config = dict(
    encoder_arch='convnext',
    model='encoder-decoder audio transcriber',
    dataset='short read English sentences (LibriTTS-R)',
    train_examples=26041,
    noise_aug=0.01,
    time_shift_ms=50,
    n_mels=40,
    hop_length=160,
    input='log_mel',
    spec_augment=True,
    win_length=512,
    tokenizer='word',
    vocab_size=5132,
    encoder_norm='layernorm',
    encoder_activation='gelu',
    encoder_mlp_ratio=4,
    encoder_inner_norm=False,
    encoder_moe='top_k',
    encoder_drop_path=0.15,
    encoder_num_experts=4,
    encoder_moe_every=2,
    encoder_expert_mlp_ratio=0.5,
    encoder_experts_per_token=2,
    encoder_shared_expert=False,
    encoder_subsampling=4,
    encoder_layers=14,
    encoder_width=256,
    encoder_kernel_size=7,
    fusion='cross_attention',
    decoder_width=192,
    decoder_layers=8,
    decoder_norm='layernorm',
    decoder_norm_position='pre',
    decoder_activation='swiglu',
    decoder_mlp_ratio=2,
    decoder_head_dim=32,
    decoder_fused_qkv=False,
    decoder_bias='all',
    decoder_qk_norm=False,
    decoder_parallel_block=False,
    decoder_inner_norm=False,
    decoder_positions='rope',
    decoder_cross_attention_every=1,
    decoder_tie_embeddings=True,
    residual_init='none',
    optimizer='normuon',
    muon_scale='match_rms_adamw',
    lr=0.0074,
    momentum=0.95,
    nesterov=True,
    orthogonalizer='polar_express',
    adamw_lr_other_params=0.0015,
    steps=6700,
    batch_size=64,
    epochs=16.5,
    lr_schedule='wsd',
    decay_fraction=0.3,
    final_lr_fraction=0.1,
    warmup_steps=670,
    weight_decay=0.03,
    adamw_weight_decay_other_params=0.05,
)
Rows from expert 0 of block 11 of the audio encoder, named by matrix and row number. Rows with one number belong to one neuron. Each number is 500 + 40 x the weight over its row's rms, rounded and kept within 0 to 999. All counts start at 0. Numbers have three digits each. After the name is the row's rms in percent of the matrix's.
# up: expert up (encoder.blocks.11.mlp.up, 4x128x256), inputs 37-73
# down: expert down (encoder.blocks.11.mlp.down, 4x256x128, transposed), outputs 37-73
up.0 099:552522494524518538481477420478435451468548508563445445428544510502601501569497538488550507465468476562536495533
down.0 091:514467488486485503471488523514507522557488535476468510473441521486511471520564500505511543526504520543511541438
up.1 092:472544476509503481505499455470489544472510527446494498511564481523556542557531434532523496531535459451492510535
down.1 097:467534541463445479466550557525469481495538441499482513442527538517453503536534526554506461489464539402482498537
up.2 105:492486423486529511461511443496487437528416489457439509400514503483477507456512470634454466488473554396513537509
down.2 101:526502542541471529536494479462469492570479555524486514582448534513544453539578502473456503472486538447468518526
up.3 097:516489548509408458521530431552472448514475470502447481476538499494518506551519474473508467454516512467491549450
down.3 098:470509508510542459492515488475560442539590492570468556523538480518484514445511431456476547458479484479530479509
up.4 093:517501424503481440490490539462429444466459485519529541531541508531518451482478542540465424451508573481458517497
down.4 101:467481590506517492469465488465451448462530508517487518462453529478494468540576536447533500454546453507499550508
up.5 098:442457575538448554471511533472472432412496452431462432421431505535529497589542472456467558501510478533508472487
down.5 096:470427455490512568529505472495521480505556529459433503462468595488501522469510489516553469548498476500478474587
up.6 112:483462592459529416544562498443448402491539530453484502479497517499491460525439469483445568574501480501484471443
down.6 107:496517525502517431590489453519452436540468605555514527520571445530485561388427429561518457566498516569550445470
up.7 097:511539483532487491453547477453472504455502483567428464514487487536508543534534444473484447443476529481572531492
down.7 094:569511571467515587501558520542512460412471492515514565465526511478525488593447525457520523532495494455567508548
up.8 103:463500535570518482462522444500475395528521487560542504505473537478517470470456596522507506502496506486532501521
down.8 101:454395541488499390560492432458514461552429497456371516475464423551556487452465495521432435521508551501408565470
up.9 100:466498510518411540483506512501493473511466522465484545466478523503514476475529477471473590474501436542469479516
down.9 101:468547527461427533497418452531486541485504490485550418487490525498499499527495425479521453489502503471514463504
up.10 097:441514546391446502488466464557421525505548501581602480473469516514479455534472493559443444618498592477524510528
down.10 100:490432496453444436504516473491455606482489477507561530507474546504467465477523506513518452503504496507501410460
up.11 107:501579565462523457492505602522533475505516519539537522507478557475412534477482505501492507508431412485556473483
down.11 107:463466504500521540475461439512423488523488515503523533506534551554502533561542557507431616447494517502537503601
up.12 097:443508488442571562453512475489444489500576549445451488471543488472542494553527502480503516478457483380481463484
down.12 099:483498495503589415562475476501457458521550505502463464490504489559466455451511451528491499534431509496534554500
up.13 092:554484482468508426477451547572504490517505462496538479466466488498533484464468530488503491483495486563521474562
down.13 087:479481519489525533536551457493551490469570540448541531460447516516548473480493517535505511433536507540475502527
up.14 093:498445505498500438496461478473526627480538476442551524498474489484517520434528530459463525498561466426495563497
down.14 094:511555475472522486467512444500518532452445530470478586511492515512476471532528505531485471530505537495577529524
up.15 094:550455524526538548526498537562551475458506540425465517486520494482485490473531464514538535542504577409523536488
down.15 091:507467488565512470569542502482522504479428481581486524506502456502519547468527506480479518536504501478472503509
up.16 102:504506490517508431507497472511523496493554498483570445520459500468527497500508504502539479470474542457533534442
down.16 108:456553540471446471519474495509540555466468506444436516522506500454526520487544518447497527544446503477512528542
up.17 091:475505439490456552458444490466510514525501507549519479430496422488520448571518496490464505540510499558504516498
down.17 096:438522466477523478512428517491532556536504488515488497483551441495509500466507452534470563482491525483520517509
up.18 088:556470467434477492471543483522547467507505492495465545434516512481490539432549429519461509440464455399535555518
down.18 096:533516577424533477444505550435533564487488574444463522458464541525554467513462494522512483529503475514485517536
up.19 099:428495462493529432461481408474436564480487477473533455496605470503403516456499435515443490519491481470554486549
down.19 097:565476448609538445489567501481452473532486439496509527529499508479560542567525499486514481478550517527562478520
up.20 096:465522541500496468450451507494501455589424496492448531425398474504580528447494485484509535465540454536457523493
down.20 103:484449481526476531497522475481577472469494430482539547451437491519510472456534418550469508484509496522523426536
up.21 097:490491397488443427523488431542526568452543540482521542524548523473423462581468558440409515508539462520532525471
down.21 091:484533433568480485466540563464516516520518536404498497451525486543519472483481446569537410443462520416534484518
up.22 103:511534428424416543467550372446482480547484502458463499471565502530436531518541595528468501590496480609423516493
down.22 100:446470477477462510476524447507582553514499456498495425498538503579522531526495492467479537535522527485419544536
up.23 101:454435463523579450508475428496554593503443456526568437512503500503509516441527482529538544478476471445513559470
down.23 107:517510496456582499435497524438439500591435515489503535457501524525587447483480474463551509506473521495496519512
up.24 100:488455496499513505532520484530435463513474511514445492522506478475416503521494558504577493535499524584451478514
down.24 103:473502476531451540469515484474469404364465527558480496552488453487507546430466516452509495542507511493532516497
up.25 096:493469539506467521534492482491609472481546498496515488471438461501538531609515493439517469490490484519473514522
down.25 098:516512513539506484571488503507481544431560502509467492577536464539531423498449557554537514512522544511468465540
up.26 100:511477475474548568538620451496511547526535484497548521529461476521479480565552570459517426485505456490530543516
down.26 101:508518501481546515545504505472550513532422510492555558496429483509471501477549492585446428505484552466497466537
up.27 108:535489561480515488534566524517532501471479520453471499437502510507432517553500455541540529480482524539498490458
down.27 106:453479498469469503508527498449525485477497474435525491514526526547585527522394419522475472487501522464505551503
up.28 099:531516549447503531483523489569469494501500515540470469452536509512526452519505498500530502528460511543528552554
down.28 099:452479478500505504505454521467505405536514529507425488458454485479486465547496478494453519511501538556587526428
up.29 098:515540554576554479581569463544507528476494471535572468471438483500473489339509502478488551576479479545516570525
down.29 099:504508488489492465539558538431489469532530529484540518500534459518486465452545538452457511452632570495511510581
up.30 091:515467370513487446485470510452477555497487447521562510452510441464492557527551517464554479456522493433467525533
down.30 092:500433453454534568527497522515480450489477431546582522488460505529455480545549416545427549493532547535507470467
up.31 096:534510536445449575468500417468506508509395485491467512549520514508522492502509478544519539510469416497509518567
down.31 103:436505524429548458478537529519391539485470434511564522499511505393533451459481560576493519468535434494437499445
up.32 099:462472489496479586548556546467443534509496511522497476471515548509546501481471419484451514469470545476541533504
down.32 095:477528524501477463452536534501469433504445492484522479501478523463437470483534507512497514478420516434462498516
up.33 102:477558442538460527485548452523517541489496515525492498495432458519496499535521503489493451539481480412481497519
down.33 108:464486460463536498544469488483571480509504502557475489541459487511453489534488487511547528465531483490464463480
up.34 117:467514491468425470477549576553486479484513503435491511504518482487502538599543467529488494479512528429499487504
down.34 120:542532509473463543514528470509499475484478466499499559547477496476546531513505465501466504478474526494475501443
up.35 106:474505508519449425522544477465523645484564452518436511437498517549467493550506429509477472558487468510489481479
down.35 111:467454478459481457482551479521605527468465489547507506511461479518482507521476457484537541544514473522526459508
up.36 095:513537537487458471469541476476413551577565492510536511547465494481482487522510520527489483546474519510473552460
down.36 095:442497502508496514557548464461400449492507522488409503475502541593482527457493503487506445486533507494540493429
up.37 096:510515516578523488468528467578546480521541517505597497470462521478488535540481547522504447534533463490493483409
down.37 094:457531529515500423573465499528479476491526503504533439554478438539519462456533499579404445581498524493524493498
up.38 108:471493438467554498540483520495527523531508497502411479524422508516517529471487513522501490503524503542562523564
down.38 100:440495464474528565497516537540495432547565551504439478599530414533485571412495488519493473530520514516463516517
up.39 098:484494426533460542494578506572440448508519540536533433482520509470506485508530364467479484503552523538516470463
down.39 099:544447521506532456526538468496526423518466491552552560472508504496517459448465523525546522510540459500525529444
up.40 101:497398463479550527527559432518458496469492555492588487542529513508449479489571557529511504468498509479543502460
down.40 096:450511513584482492516582527510456500500440545458514513524539494470450493479517395551498507434484502503493514481
up.41 099:506546517515479499566516488456483550443441539527551502512527499543506520402504388469500427488503410443533515513
down.41 095:473542504527484508484529517512580481531555554479461461428506518523507506497468528511514498419495513497568416533
up.42 099:490482480520487393538540486580491504482477493453441504547545430505488486531468441480499491556527555545509479481
down.42 105:515493516527546507423516505507446523485433460488569541495489441468497520496519533535466559509469483550434527556
up.43 098:477529499500580507528535508481548560459473495494526488516520467491493461522490555600548503524499520540481535448
down.43 097:541477510550412442517445574421456480469563511473476548464523450483479523549558526517548534502477438516506479564
up.44 104:476529494522535579539457474484453441506533471539558492482547511472502499515435478541542432445511510490476527542
down.44 108:581522541479461498541539564512537537480502476436550519464462544504513499564529464471472500552461459500514451522
up.45 102:471531478531458517501425530543427478450464517523537478480424531494509510530518551479449551504483538524534492538
down.45 099:538546442507525563557538393425460425531504485553448512494432473495523475476500412521427506556539456486482480467
up.46 104:555489463454573435505512423537526521515458548509493511497468527500469565475470525477522447532505538491587544552
down.46 103:478513517481521488459582476510476445524434524508487480496408462497616579490552506511478461469459526463519475479
up.47 104:511502585579494516471514511435487517510537476509505437472486537501551497463508576535551515500516438470426478549
down.47 107:527493471461518533557510524490509465527459528502450518525508477444492430466424515485478508527575408538455483393
up.48 082:552539542518525569437517481500477484401521473509547499580516543516552518487488467481509434489476590535482480516
down.48 088:486497546479570475464485533453457487477476511540505574465469511492462487564508590471531533507493481523488442489
up.49 101:467543458564513539536524510487413516486580515497494455498518483508446458494468463465587560438492530492485500567
down.49 108:516454514525493465521465429533502493451554462513527578510477510500520503488540597516560484583514502503498498502
up.50 105:534507556426515374501463506523562476496492548515465482483504457504534507492550476476491480529552497474440504512
down.50 104:457530477491525444491493511528513485531491548572458488509485455545454501491507421455437440507622492461442506473
up.51 108:531478441485515475502536497506486442533478497503532465438522509487526504545462528478456444455530506537512554535
down.51 103:503509520547474518460450496503458502417452511449544540490424493519454468539505493494481469504513523535542499523
up.52 106:480503520419524406475548486497544423497510531452484476481426478522531499436484527475491566550490479593469519466
down.52 098:530523510449511471506520532546495443416512569499466497478503466512506563501428448456544477537465552495513494502
up.53 100:553450497456548585483473494463458544444497464580532490506502458503502486507497490499499530465491495484416530550
down.53 097:549514552483500524513481484449497609474546533578545493462499489525513444480492530499521522538537545510485469493
up.54 114:489499449453466559467452499462531495500522485438495496497498458495481487507516534516501473492498470526513478496
down.54 113:514578472519482454456537573450504535479433525560527471509526544509511492537492441546462493474486489495567451469
up.55 099:450503465578515452433401570435519497551597490515496481536525561502487520471458551468471530538496491572541541496
down.55 097:438532532542506551551570501524546454488458442524440538530527395550531574491483493449542494452397484449437502482
up.56 094:402541473507529489515492472480512551504480513484451528539530414441532513513413525540527532525502473548556535479
down.56 091:467447490501459525505557503495522569481546532530469510513502521534456505568446517525530478640490443504491467418
up.57 098:521472502406510563526471523531411509489480515450435513500543492507530486537520498542433567474509514557494499534
down.57 098:538434497409492407432539547539538434522547508587550550535492530580461457530532489472547536480589463461468521551
up.58 094:519548581482568490485481501464539526427472450515538436474504468480473472535495488517496531471524493498464540472
down.58 092:571391519497569471500515500448502549507506545492504509528464532550466512496536538518487491510515419536477447490
up.59 103:516475501463510521447498484470506420550560488529578537541434519546513485461510489496493489525510467534482472478
down.59 107:500617556498458488548523453464493453519504525473547507407497592497492511429526491536467487516505598488510498405
up.60 102:466488489493518483519481504549468461502431466510476484512461480481536462536463537521460543469513430455522525572
down.60 095:503511499589505536473539535556518423435462547442529522466487507485499488465584397540433485500498520502538520488
up.61 101:545500480477525576517533494502498534498460461543458502441476528471451537383520576509490490482460583544457506508
down.61 102:467574479545491534530552483499526515524506561453514414473509496460501544512485546535570515473560544510532470528
up.62 105:473465568451526550486500493607453486462504500537544544513439518455542446505466590493472567461462526508482493452
down.62 108:520440527465463482477516451525459535509518530429501474511454575467562493513541462484487470501532464465535543491
up.63 103:542480482470548522455442468452538573528533531543468460559522543467468488471498475497486482497468371473509513586
down.63 106:592548513495503461474453472556473532522434566429487555481481460490457514496484483543555494506436532480445521538
up.64 085:538457512542524465367464454520445482490531517424495562484502497498441551514507504464495562536539429439599449492
down.64 094:530485544585442547523521543493423484462408480499502451449466531436414502541504527440528473525472477449518545505
up.65 104:508427422557405526486497509475467567473512475424477508488534475485474538535473496485521483549463548473521522479
down.65 104:496464496491498517424529534393530471468483523548467525523538479496534482448486477502597519471428548492521494566
up.66 101:444459480489407473531505443541540592496545531493492526525512495503498475506480480548481467494504452513571427452
down.66 096:506514467519469494510471491484496559502547508523453474535405405518559431486464540485510528445526486460470476485
up.67 094:470479575474565538537463441512542509490502529511574464523546469536498469445500531525515491490469527548567525481
down.67 097:562523491529490497556470485425532460504464505516474462499519477472492503497575468478491556517569517497462594480
up.68 106:446472466533544536534511625502485522513515525490482487479515496443505474439532489471512515413462501459498498508
down.68 098:477519467523468497501515495552491435482552548400542562505469506487496476510512451473509453498500557496486452471
up.69 102:549512484539497487523496477493474484522460506526559440535534474507457446485514499470453499511524437504460486477
down.69 102:474484474497454540482405505583514548520499461461538454531508500487502488494486512521498534472444511505417454498
up.70 104:439496590492552491477495568498511411502487517436444503502402516537473539455535547510454483547547506554522497491
down.70 102:546566547583520457502454519492401556565538540469486419528499507518511466416470505419502516534453461513548478566
up.71 098:543500476465463424479509430591475558477475521519554527400482500474561505477493529499501496545464486429496422463
down.71 100:495523498476476526499464522525534478471554523508551516508445515538500550530490556436514500471410442475545584427
up.72 098:446495468526461483485559510465502478582572498474443472501519511461463482386529496516505529515503477504424524479
down.72 094:505549434518532502518491519520497551472468540488510492476444508546485560565551519467549472473491433532607411512
up.73 104:469504535583373486455497403437551512496514539538398498480507523536539457545512533430446493527492433549536531491
down.73 105:498561505426452537494540506453539465537571528515563443470479510448525521514493486522522479510513536476444482495
up.74 100:562487460526461549486511470473429501552484454520455467523431465495509474484531522568519481495511496470575469491
down.74 106:457469547519453459513493431540522529491562487555483555469456530475517556570517389534517465550489516452554473426
up.75 108:501549405475487521500449486480509528466465500504556478461451462525468492472474465517498491424531462495499545535
down.75 104:474505477508484538471489450470514427529543526510504514483485512531475538510462499540520451490519540470522457542
up.76 099:508498552499541488469520488554499571508460511545512530532451459468495492506492609464543472488488505438536520548
down.76 100:507568532492486502466524521447508518605488498559477458546538502484566548474486505456479550462499455493526482516
up.77 104:482469538506528447440486548463456533520512480516494503447502498534540510446512479547507466465521489568565467478
down.77 098:568509550486527467525490479526456514567527504497487479510527448443423476486472584443461510518524529446482575533
up.78 085:457467537477533486471487587466473589501482495487523516565468515464478516484480482516499553543476529547495497469
down.78 093:491487507543591473518488533469474479496563528495492503478538585493488586504447466471550474530522516516444537554
up.79 104:422522450498465455585473475520530498503499497522499481598486451499529519573463573478511501506499557438506482478
down.79 104:556442555516485514522518541469436412496483490473435532606496485449517475561478472498484427568512522499489497536
up.80 101:470449508504599530514493487515496587493471498506458492508455559469515508501502511533472464502466485514471546514
down.80 104:445518480483521496512476507465602419517519523483523497516513450560456527493473522503533457507489543501546475479
up.81 098:535517498431513522461468535500526516497519469387470538567520466508473510546485474477535587526490574536474497553
down.81 093:491473516456503477503428536453526534480481569489558496487525463507544452563484486517525497428452521508463485517
up.82 092:497517477431475535524452468515410514537498458479462503509532540494491477434504467506458493489473557526518561461
down.82 101:479501553437528501466562489492487574499456520480483460542457504436495546512456538576472503432509585482549518521
up.83 119:478431531419480490501571591542502509481529498531440526485491471503481520512522528467486459494534505429513549518
down.83 120:643545493605514453456438524484529573468500507506551486496501539509480554467513491539497483448467454486512491509
up.84 105:576479509445467509452485535506504428446493533521488505474519484494509473475481476475576455507451521461488447502
down.84 101:495555416393458606489504534496501556485460484567512557550415471471511481435456437489468521446464428553499424514
up.85 101:493528486480514509503478479553464484522612482456445508467562547497564517486515472505463474475512459536557545484
down.85 095:510438482459535485460488461470482511508413436596490512538567493549535511479467531529462460516559507422437535522
up.86 094:509486517545561481549561462482460522491517502501515488500521577486487479501422511527463443572548459528507500526
down.86 094:518462533514521442453481500492450465482498553499456504485514514431471513518496463540573510474493491503504522473
up.87 098:521464547512422461513490520490452505541430502526484557543484508509514466509519498492484577554485526503441550536
down.87 094:443429568543448509506531521497521482442386496525506536454479529485553425443460509494555510447536492522462489466
up.88 095:473473457432507506472465469495495546569444522404538515525396496489534558508511594512515496482527518535469530492
down.88 097:516490531504487551510503483428474457440432516528446538509552511519578545549516434511489511533580474488438457462
up.89 098:562580412459511459521467562519572478448508549484491483533391501510452552446478550544493478449511518463545448530
down.89 093:554556530506450474523521508448485542567601466582419533536577467513410453492451504502455562530528446532509497493
up.90 110:516555469587500521536485590426470480472519469472506476519462476518419458479510488486493517549483450532502402513
down.90 106:520493523513510531434487511511498577590556488523420488520508489405527487518530444532472577475539521509513543481
up.91 092:507421450562473589512486418450475557467484497477528533506490445541460516533506444558516516502525458519551530447
down.91 093:472504464555483462494494479521518482522562475437524429455579492513547421495475484564460524499535490480405545486
up.92 106:460486510457518483480496563436541558490544488488499454521556475473554471578488409483514508465493579440474529476
down.92 109:487469425492446554531520544504556502534436599450418532519560454478493492492497512458554522480508560493433483465
up.93 103:555552463502557564477477504545483467492456503547418543450431500516499485517508478496486461514482493516502567493
down.93 110:516520533477469434486507509539505549495528433530478471466517447501493464457562569561496532518548446450550478473
up.94 100:497525498463392566532516529462536460495455433462579523468501472519448534496495549517524563471535525468448485490
down.94 100:432463487550427560524466516471493527513466449546599551547570453482521519495499513555431452513551553518475530516
up.95 109:547519474452456522531527512486495414482468479446547502476512481493451496494485482491462489496537509489473531493
down.95 106:459481498441558517457536482513467485382454566514549491492459504499545511591468440532493503489489429508500487542
up.96 099:520477517485540499475446521518564502502417500493558449439519491504475515562517499481431463481453530554466500468
down.96 100:553571490520541524521537470456554531477463451463488484484539471514482539495475466500507505551496561510507504474
up.97 098:506470479504521467521523507525476489485478492503489496482480407506554543445499511523524516528450531473508459476
down.97 099:492531443470532563476499480482533505522486448451518517492434550428528440491542437531525426472517473489504489513
up.98 099:488477526545512534452511540482477618566581485459498490495579496504487484455485571420529453503525531507522553555
down.98 094:460507568463544536534487482577467500443455425453517470540491532498529464494512446523584483460514468480487530498
up.99 096:494529592497558407489495470588498506485548444557520503469501553515464518505528454530466534552506565526586551493
down.99 097:508534407514504418551440442541464493523497428469527485502457489500443478425432552502481518539466518441507504549
up.100 104:475450557481498455436477459550544495518448534457431492494397431514477473578502514533497519496481526577550563485
down.100 105:514458471514532498586498452605491453425479502503505433501451505573536524481495551544542496520518502474466536494
up.101 104:494509478505532530503516492541535490475593461427611459453438514515550470446443462589502519555476555449498501493
down.101 101:555455483533556582422437439522596505535479491494471395573516503492468485482510473526524477476510630518519536469
up.102 103:489461547352536488505527499501584489523500514420565489533515486505575500501514437536517487493505465603480456482
down.102 101:466507501514511509472491435541446496462540549499495519524477614456540462582512516537515553506510578533526515482
up.103 103:495464426496535518465547490593561397533453478492526546508501504526467489467446504513499558510500462540503495498
down.103 104:484641515543512540524524496490517550555500492492472488452511535547398466499492543461484490592435564569498549518
up.104 104:542483450534540448494531547468574576492396495522468506449431507528535515407485531550506534557530487428479513450
down.104 107:508525521525494489517505497485445587479448494541528572554456502505549454400547478470501510571507517455454479538
up.105 087:574479479527564514517500460420483450457572485525464552476469498530518514547527489470504467536465497529500449514
down.105 089:488468519576484567526479496517437485467562514513517535432444452460408513498469516543462529495446559527472470463
up.106 094:517448426550522526481437431530500464565495496417488459494594470479530494456556462476504558545500427618474487505
down.106 089:501466563579496464540497448505471526541574465460536516538520501527504534540574440477552488529452605488515557493
up.107 106:461466541553524516479465553486497624480421502532523508507508487474535526428513532522521498539523513481489507474
down.107 106:485509458515590472510501499504470494464433509471476530557436517464432527551520466501427542459533469452434506559
up.108 090:538548540465476581574484499634461518446536484456509462472589546485508494538487475526492529509515503486440481545
down.108 084:470523501441532481505515405553442537456569434556568492493511482547446457441455540561540478501439491501403530475
up.109 105:519518502542446594542489529444543506524530499439659497455570511492498457483517529492500537486489537442454466456
down.109 107:543552470537487555474454454448541499562528523541631493534454543461508500544552465500475486493492542517589421535
up.110 093:548583546445489473495501465504590467498538480542555501436547524508500497460529504483501453538511469514552600553
down.110 093:473498526512592434495520472485531567503485526454499511449544471564556456465494542537502535523484529537428532489
up.111 099:456503560561516559489539532459476512475454496506489531460450489526513491520506561481500526557460443561479467445
down.111 097:494475442592498540475496455499457490504532432496476482468582467484496510485498492531445505489456507484536507517
up.112 101:462421532489514406513488466521484556488594451414514507460424523484551553500479466519536488522451535522500522531
down.112 106:497430517525514579538560499517458545431481489451527510515559481536539545478487534449516522495501533498527490535
up.113 101:424467504423464517500447452581484443521545549449506520488454485502440551410563466534482518519503538560417455494
down.113 093:499499468490432456531581458545529438579514522515478602539486475491543496450395472495448516442550484479497569451
up.114 102:510531574478456531489532509482547596534500459449527482462514560488458486478487517470508503528568536549507435469
down.114 103:465493484473496531473538503456574467511423466539475402515507529454536493503458512496488443532502442510438473486
up.115 091:528496440472431511470441536470496487489487480490450445496493470488460445544537457558563460493484473544498494495
down.115 099:424475553505486474493494509545521525400564486503444505435435518478490515529499486463567510496550535476477448518
up.116 101:512479518444535466532515550467531429518499515533482569487476556491560455513432499484484495537546475452489397485
down.116 095:446542505490439500506448470486573542545445508521529549544510537470529525506509490474581540478477551423530457463
up.117 098:507471555437478568504542436425564455506489482499509514520536514447552496447472453543507483435483509516542468514
down.117 100:509551475434493457511477467546542575595490566478415422485483512472538559434555507547550497462503431431495539526
up.118 099:471453486490604520496555488505443442496550512506481543511513513490477528592513471510476437543515550544542442482
down.118 097:429533539450506446560492595528380544414581510526461511491517446505538469512454444454503490467451507503541524511
up.119 099:460425537466528535460500446472485511551491521590552501485477452500481464549445429473535440590485500450519497483
down.119 099:491445531506464468505472469480531527492478542490525489415469540518476441455415538437484470513543460547480450487
up.120 101:514497475424545483584452477480482636502561468490544460498516483452483516465504501485470424470492451488530453426
down.120 101:489556516547567521488508444489509558522501508466565533571554502474585500483414539482456495532467503451517485460
up.121 103:442500464445429464527508498505525474466514519449478488543548513460490500485456519541488459538492403567445470438
down.121 109:532477479527539504517548512512483563509538516555519513495503475498476539550471489503496492535518511485481474567
up.122 098:474492560507532534454497506462485465481464535458468518476501530528572503501554462444501491522489492514514443553
down.122 101:549462522522446473473520490451488515576563495470501508600523508486477461525447546494501450524458511456491469526
up.123 102:511549572520480507516481554455488532508457497466588452478498466503475539436530482486508498540512477550515489534
down.123 103:492431529576533569501511524503444510476501529452497529487458487503552470566434504532503516403497580520554566526
up.124 102:511505512434553490563521478524522558477483509576514508455502557513452526457467453494471484485490468553476589538
down.124 101:465521473519560610412460454474497441456498513498532433466571501501538472533471504422474537488568527496466540551
up.125 098:498443490531494482498477493510536517527368477530445493429443463510510527526446428531467538514479457540509483557
down.125 098:466509498509505514541515497420471469533451478476501480453499448469462504595527513527465453488578454505553546492
up.126 098:442455464458507478456534462486526532559422514551461486528501494538498501529469485451564493470492531549494555491
down.126 099:509535561500468572476452484506521500493528454453522502488455466534514488431523548504549456466496469414480532491
up.127 093:535536550489512415524483467541517554463489528449513507489557499497523527487500372458532477439510485472497420582
down.127 089:479491478586489472536528461494455459501453491424483465479475535557542480477488557476566497508524538453525448486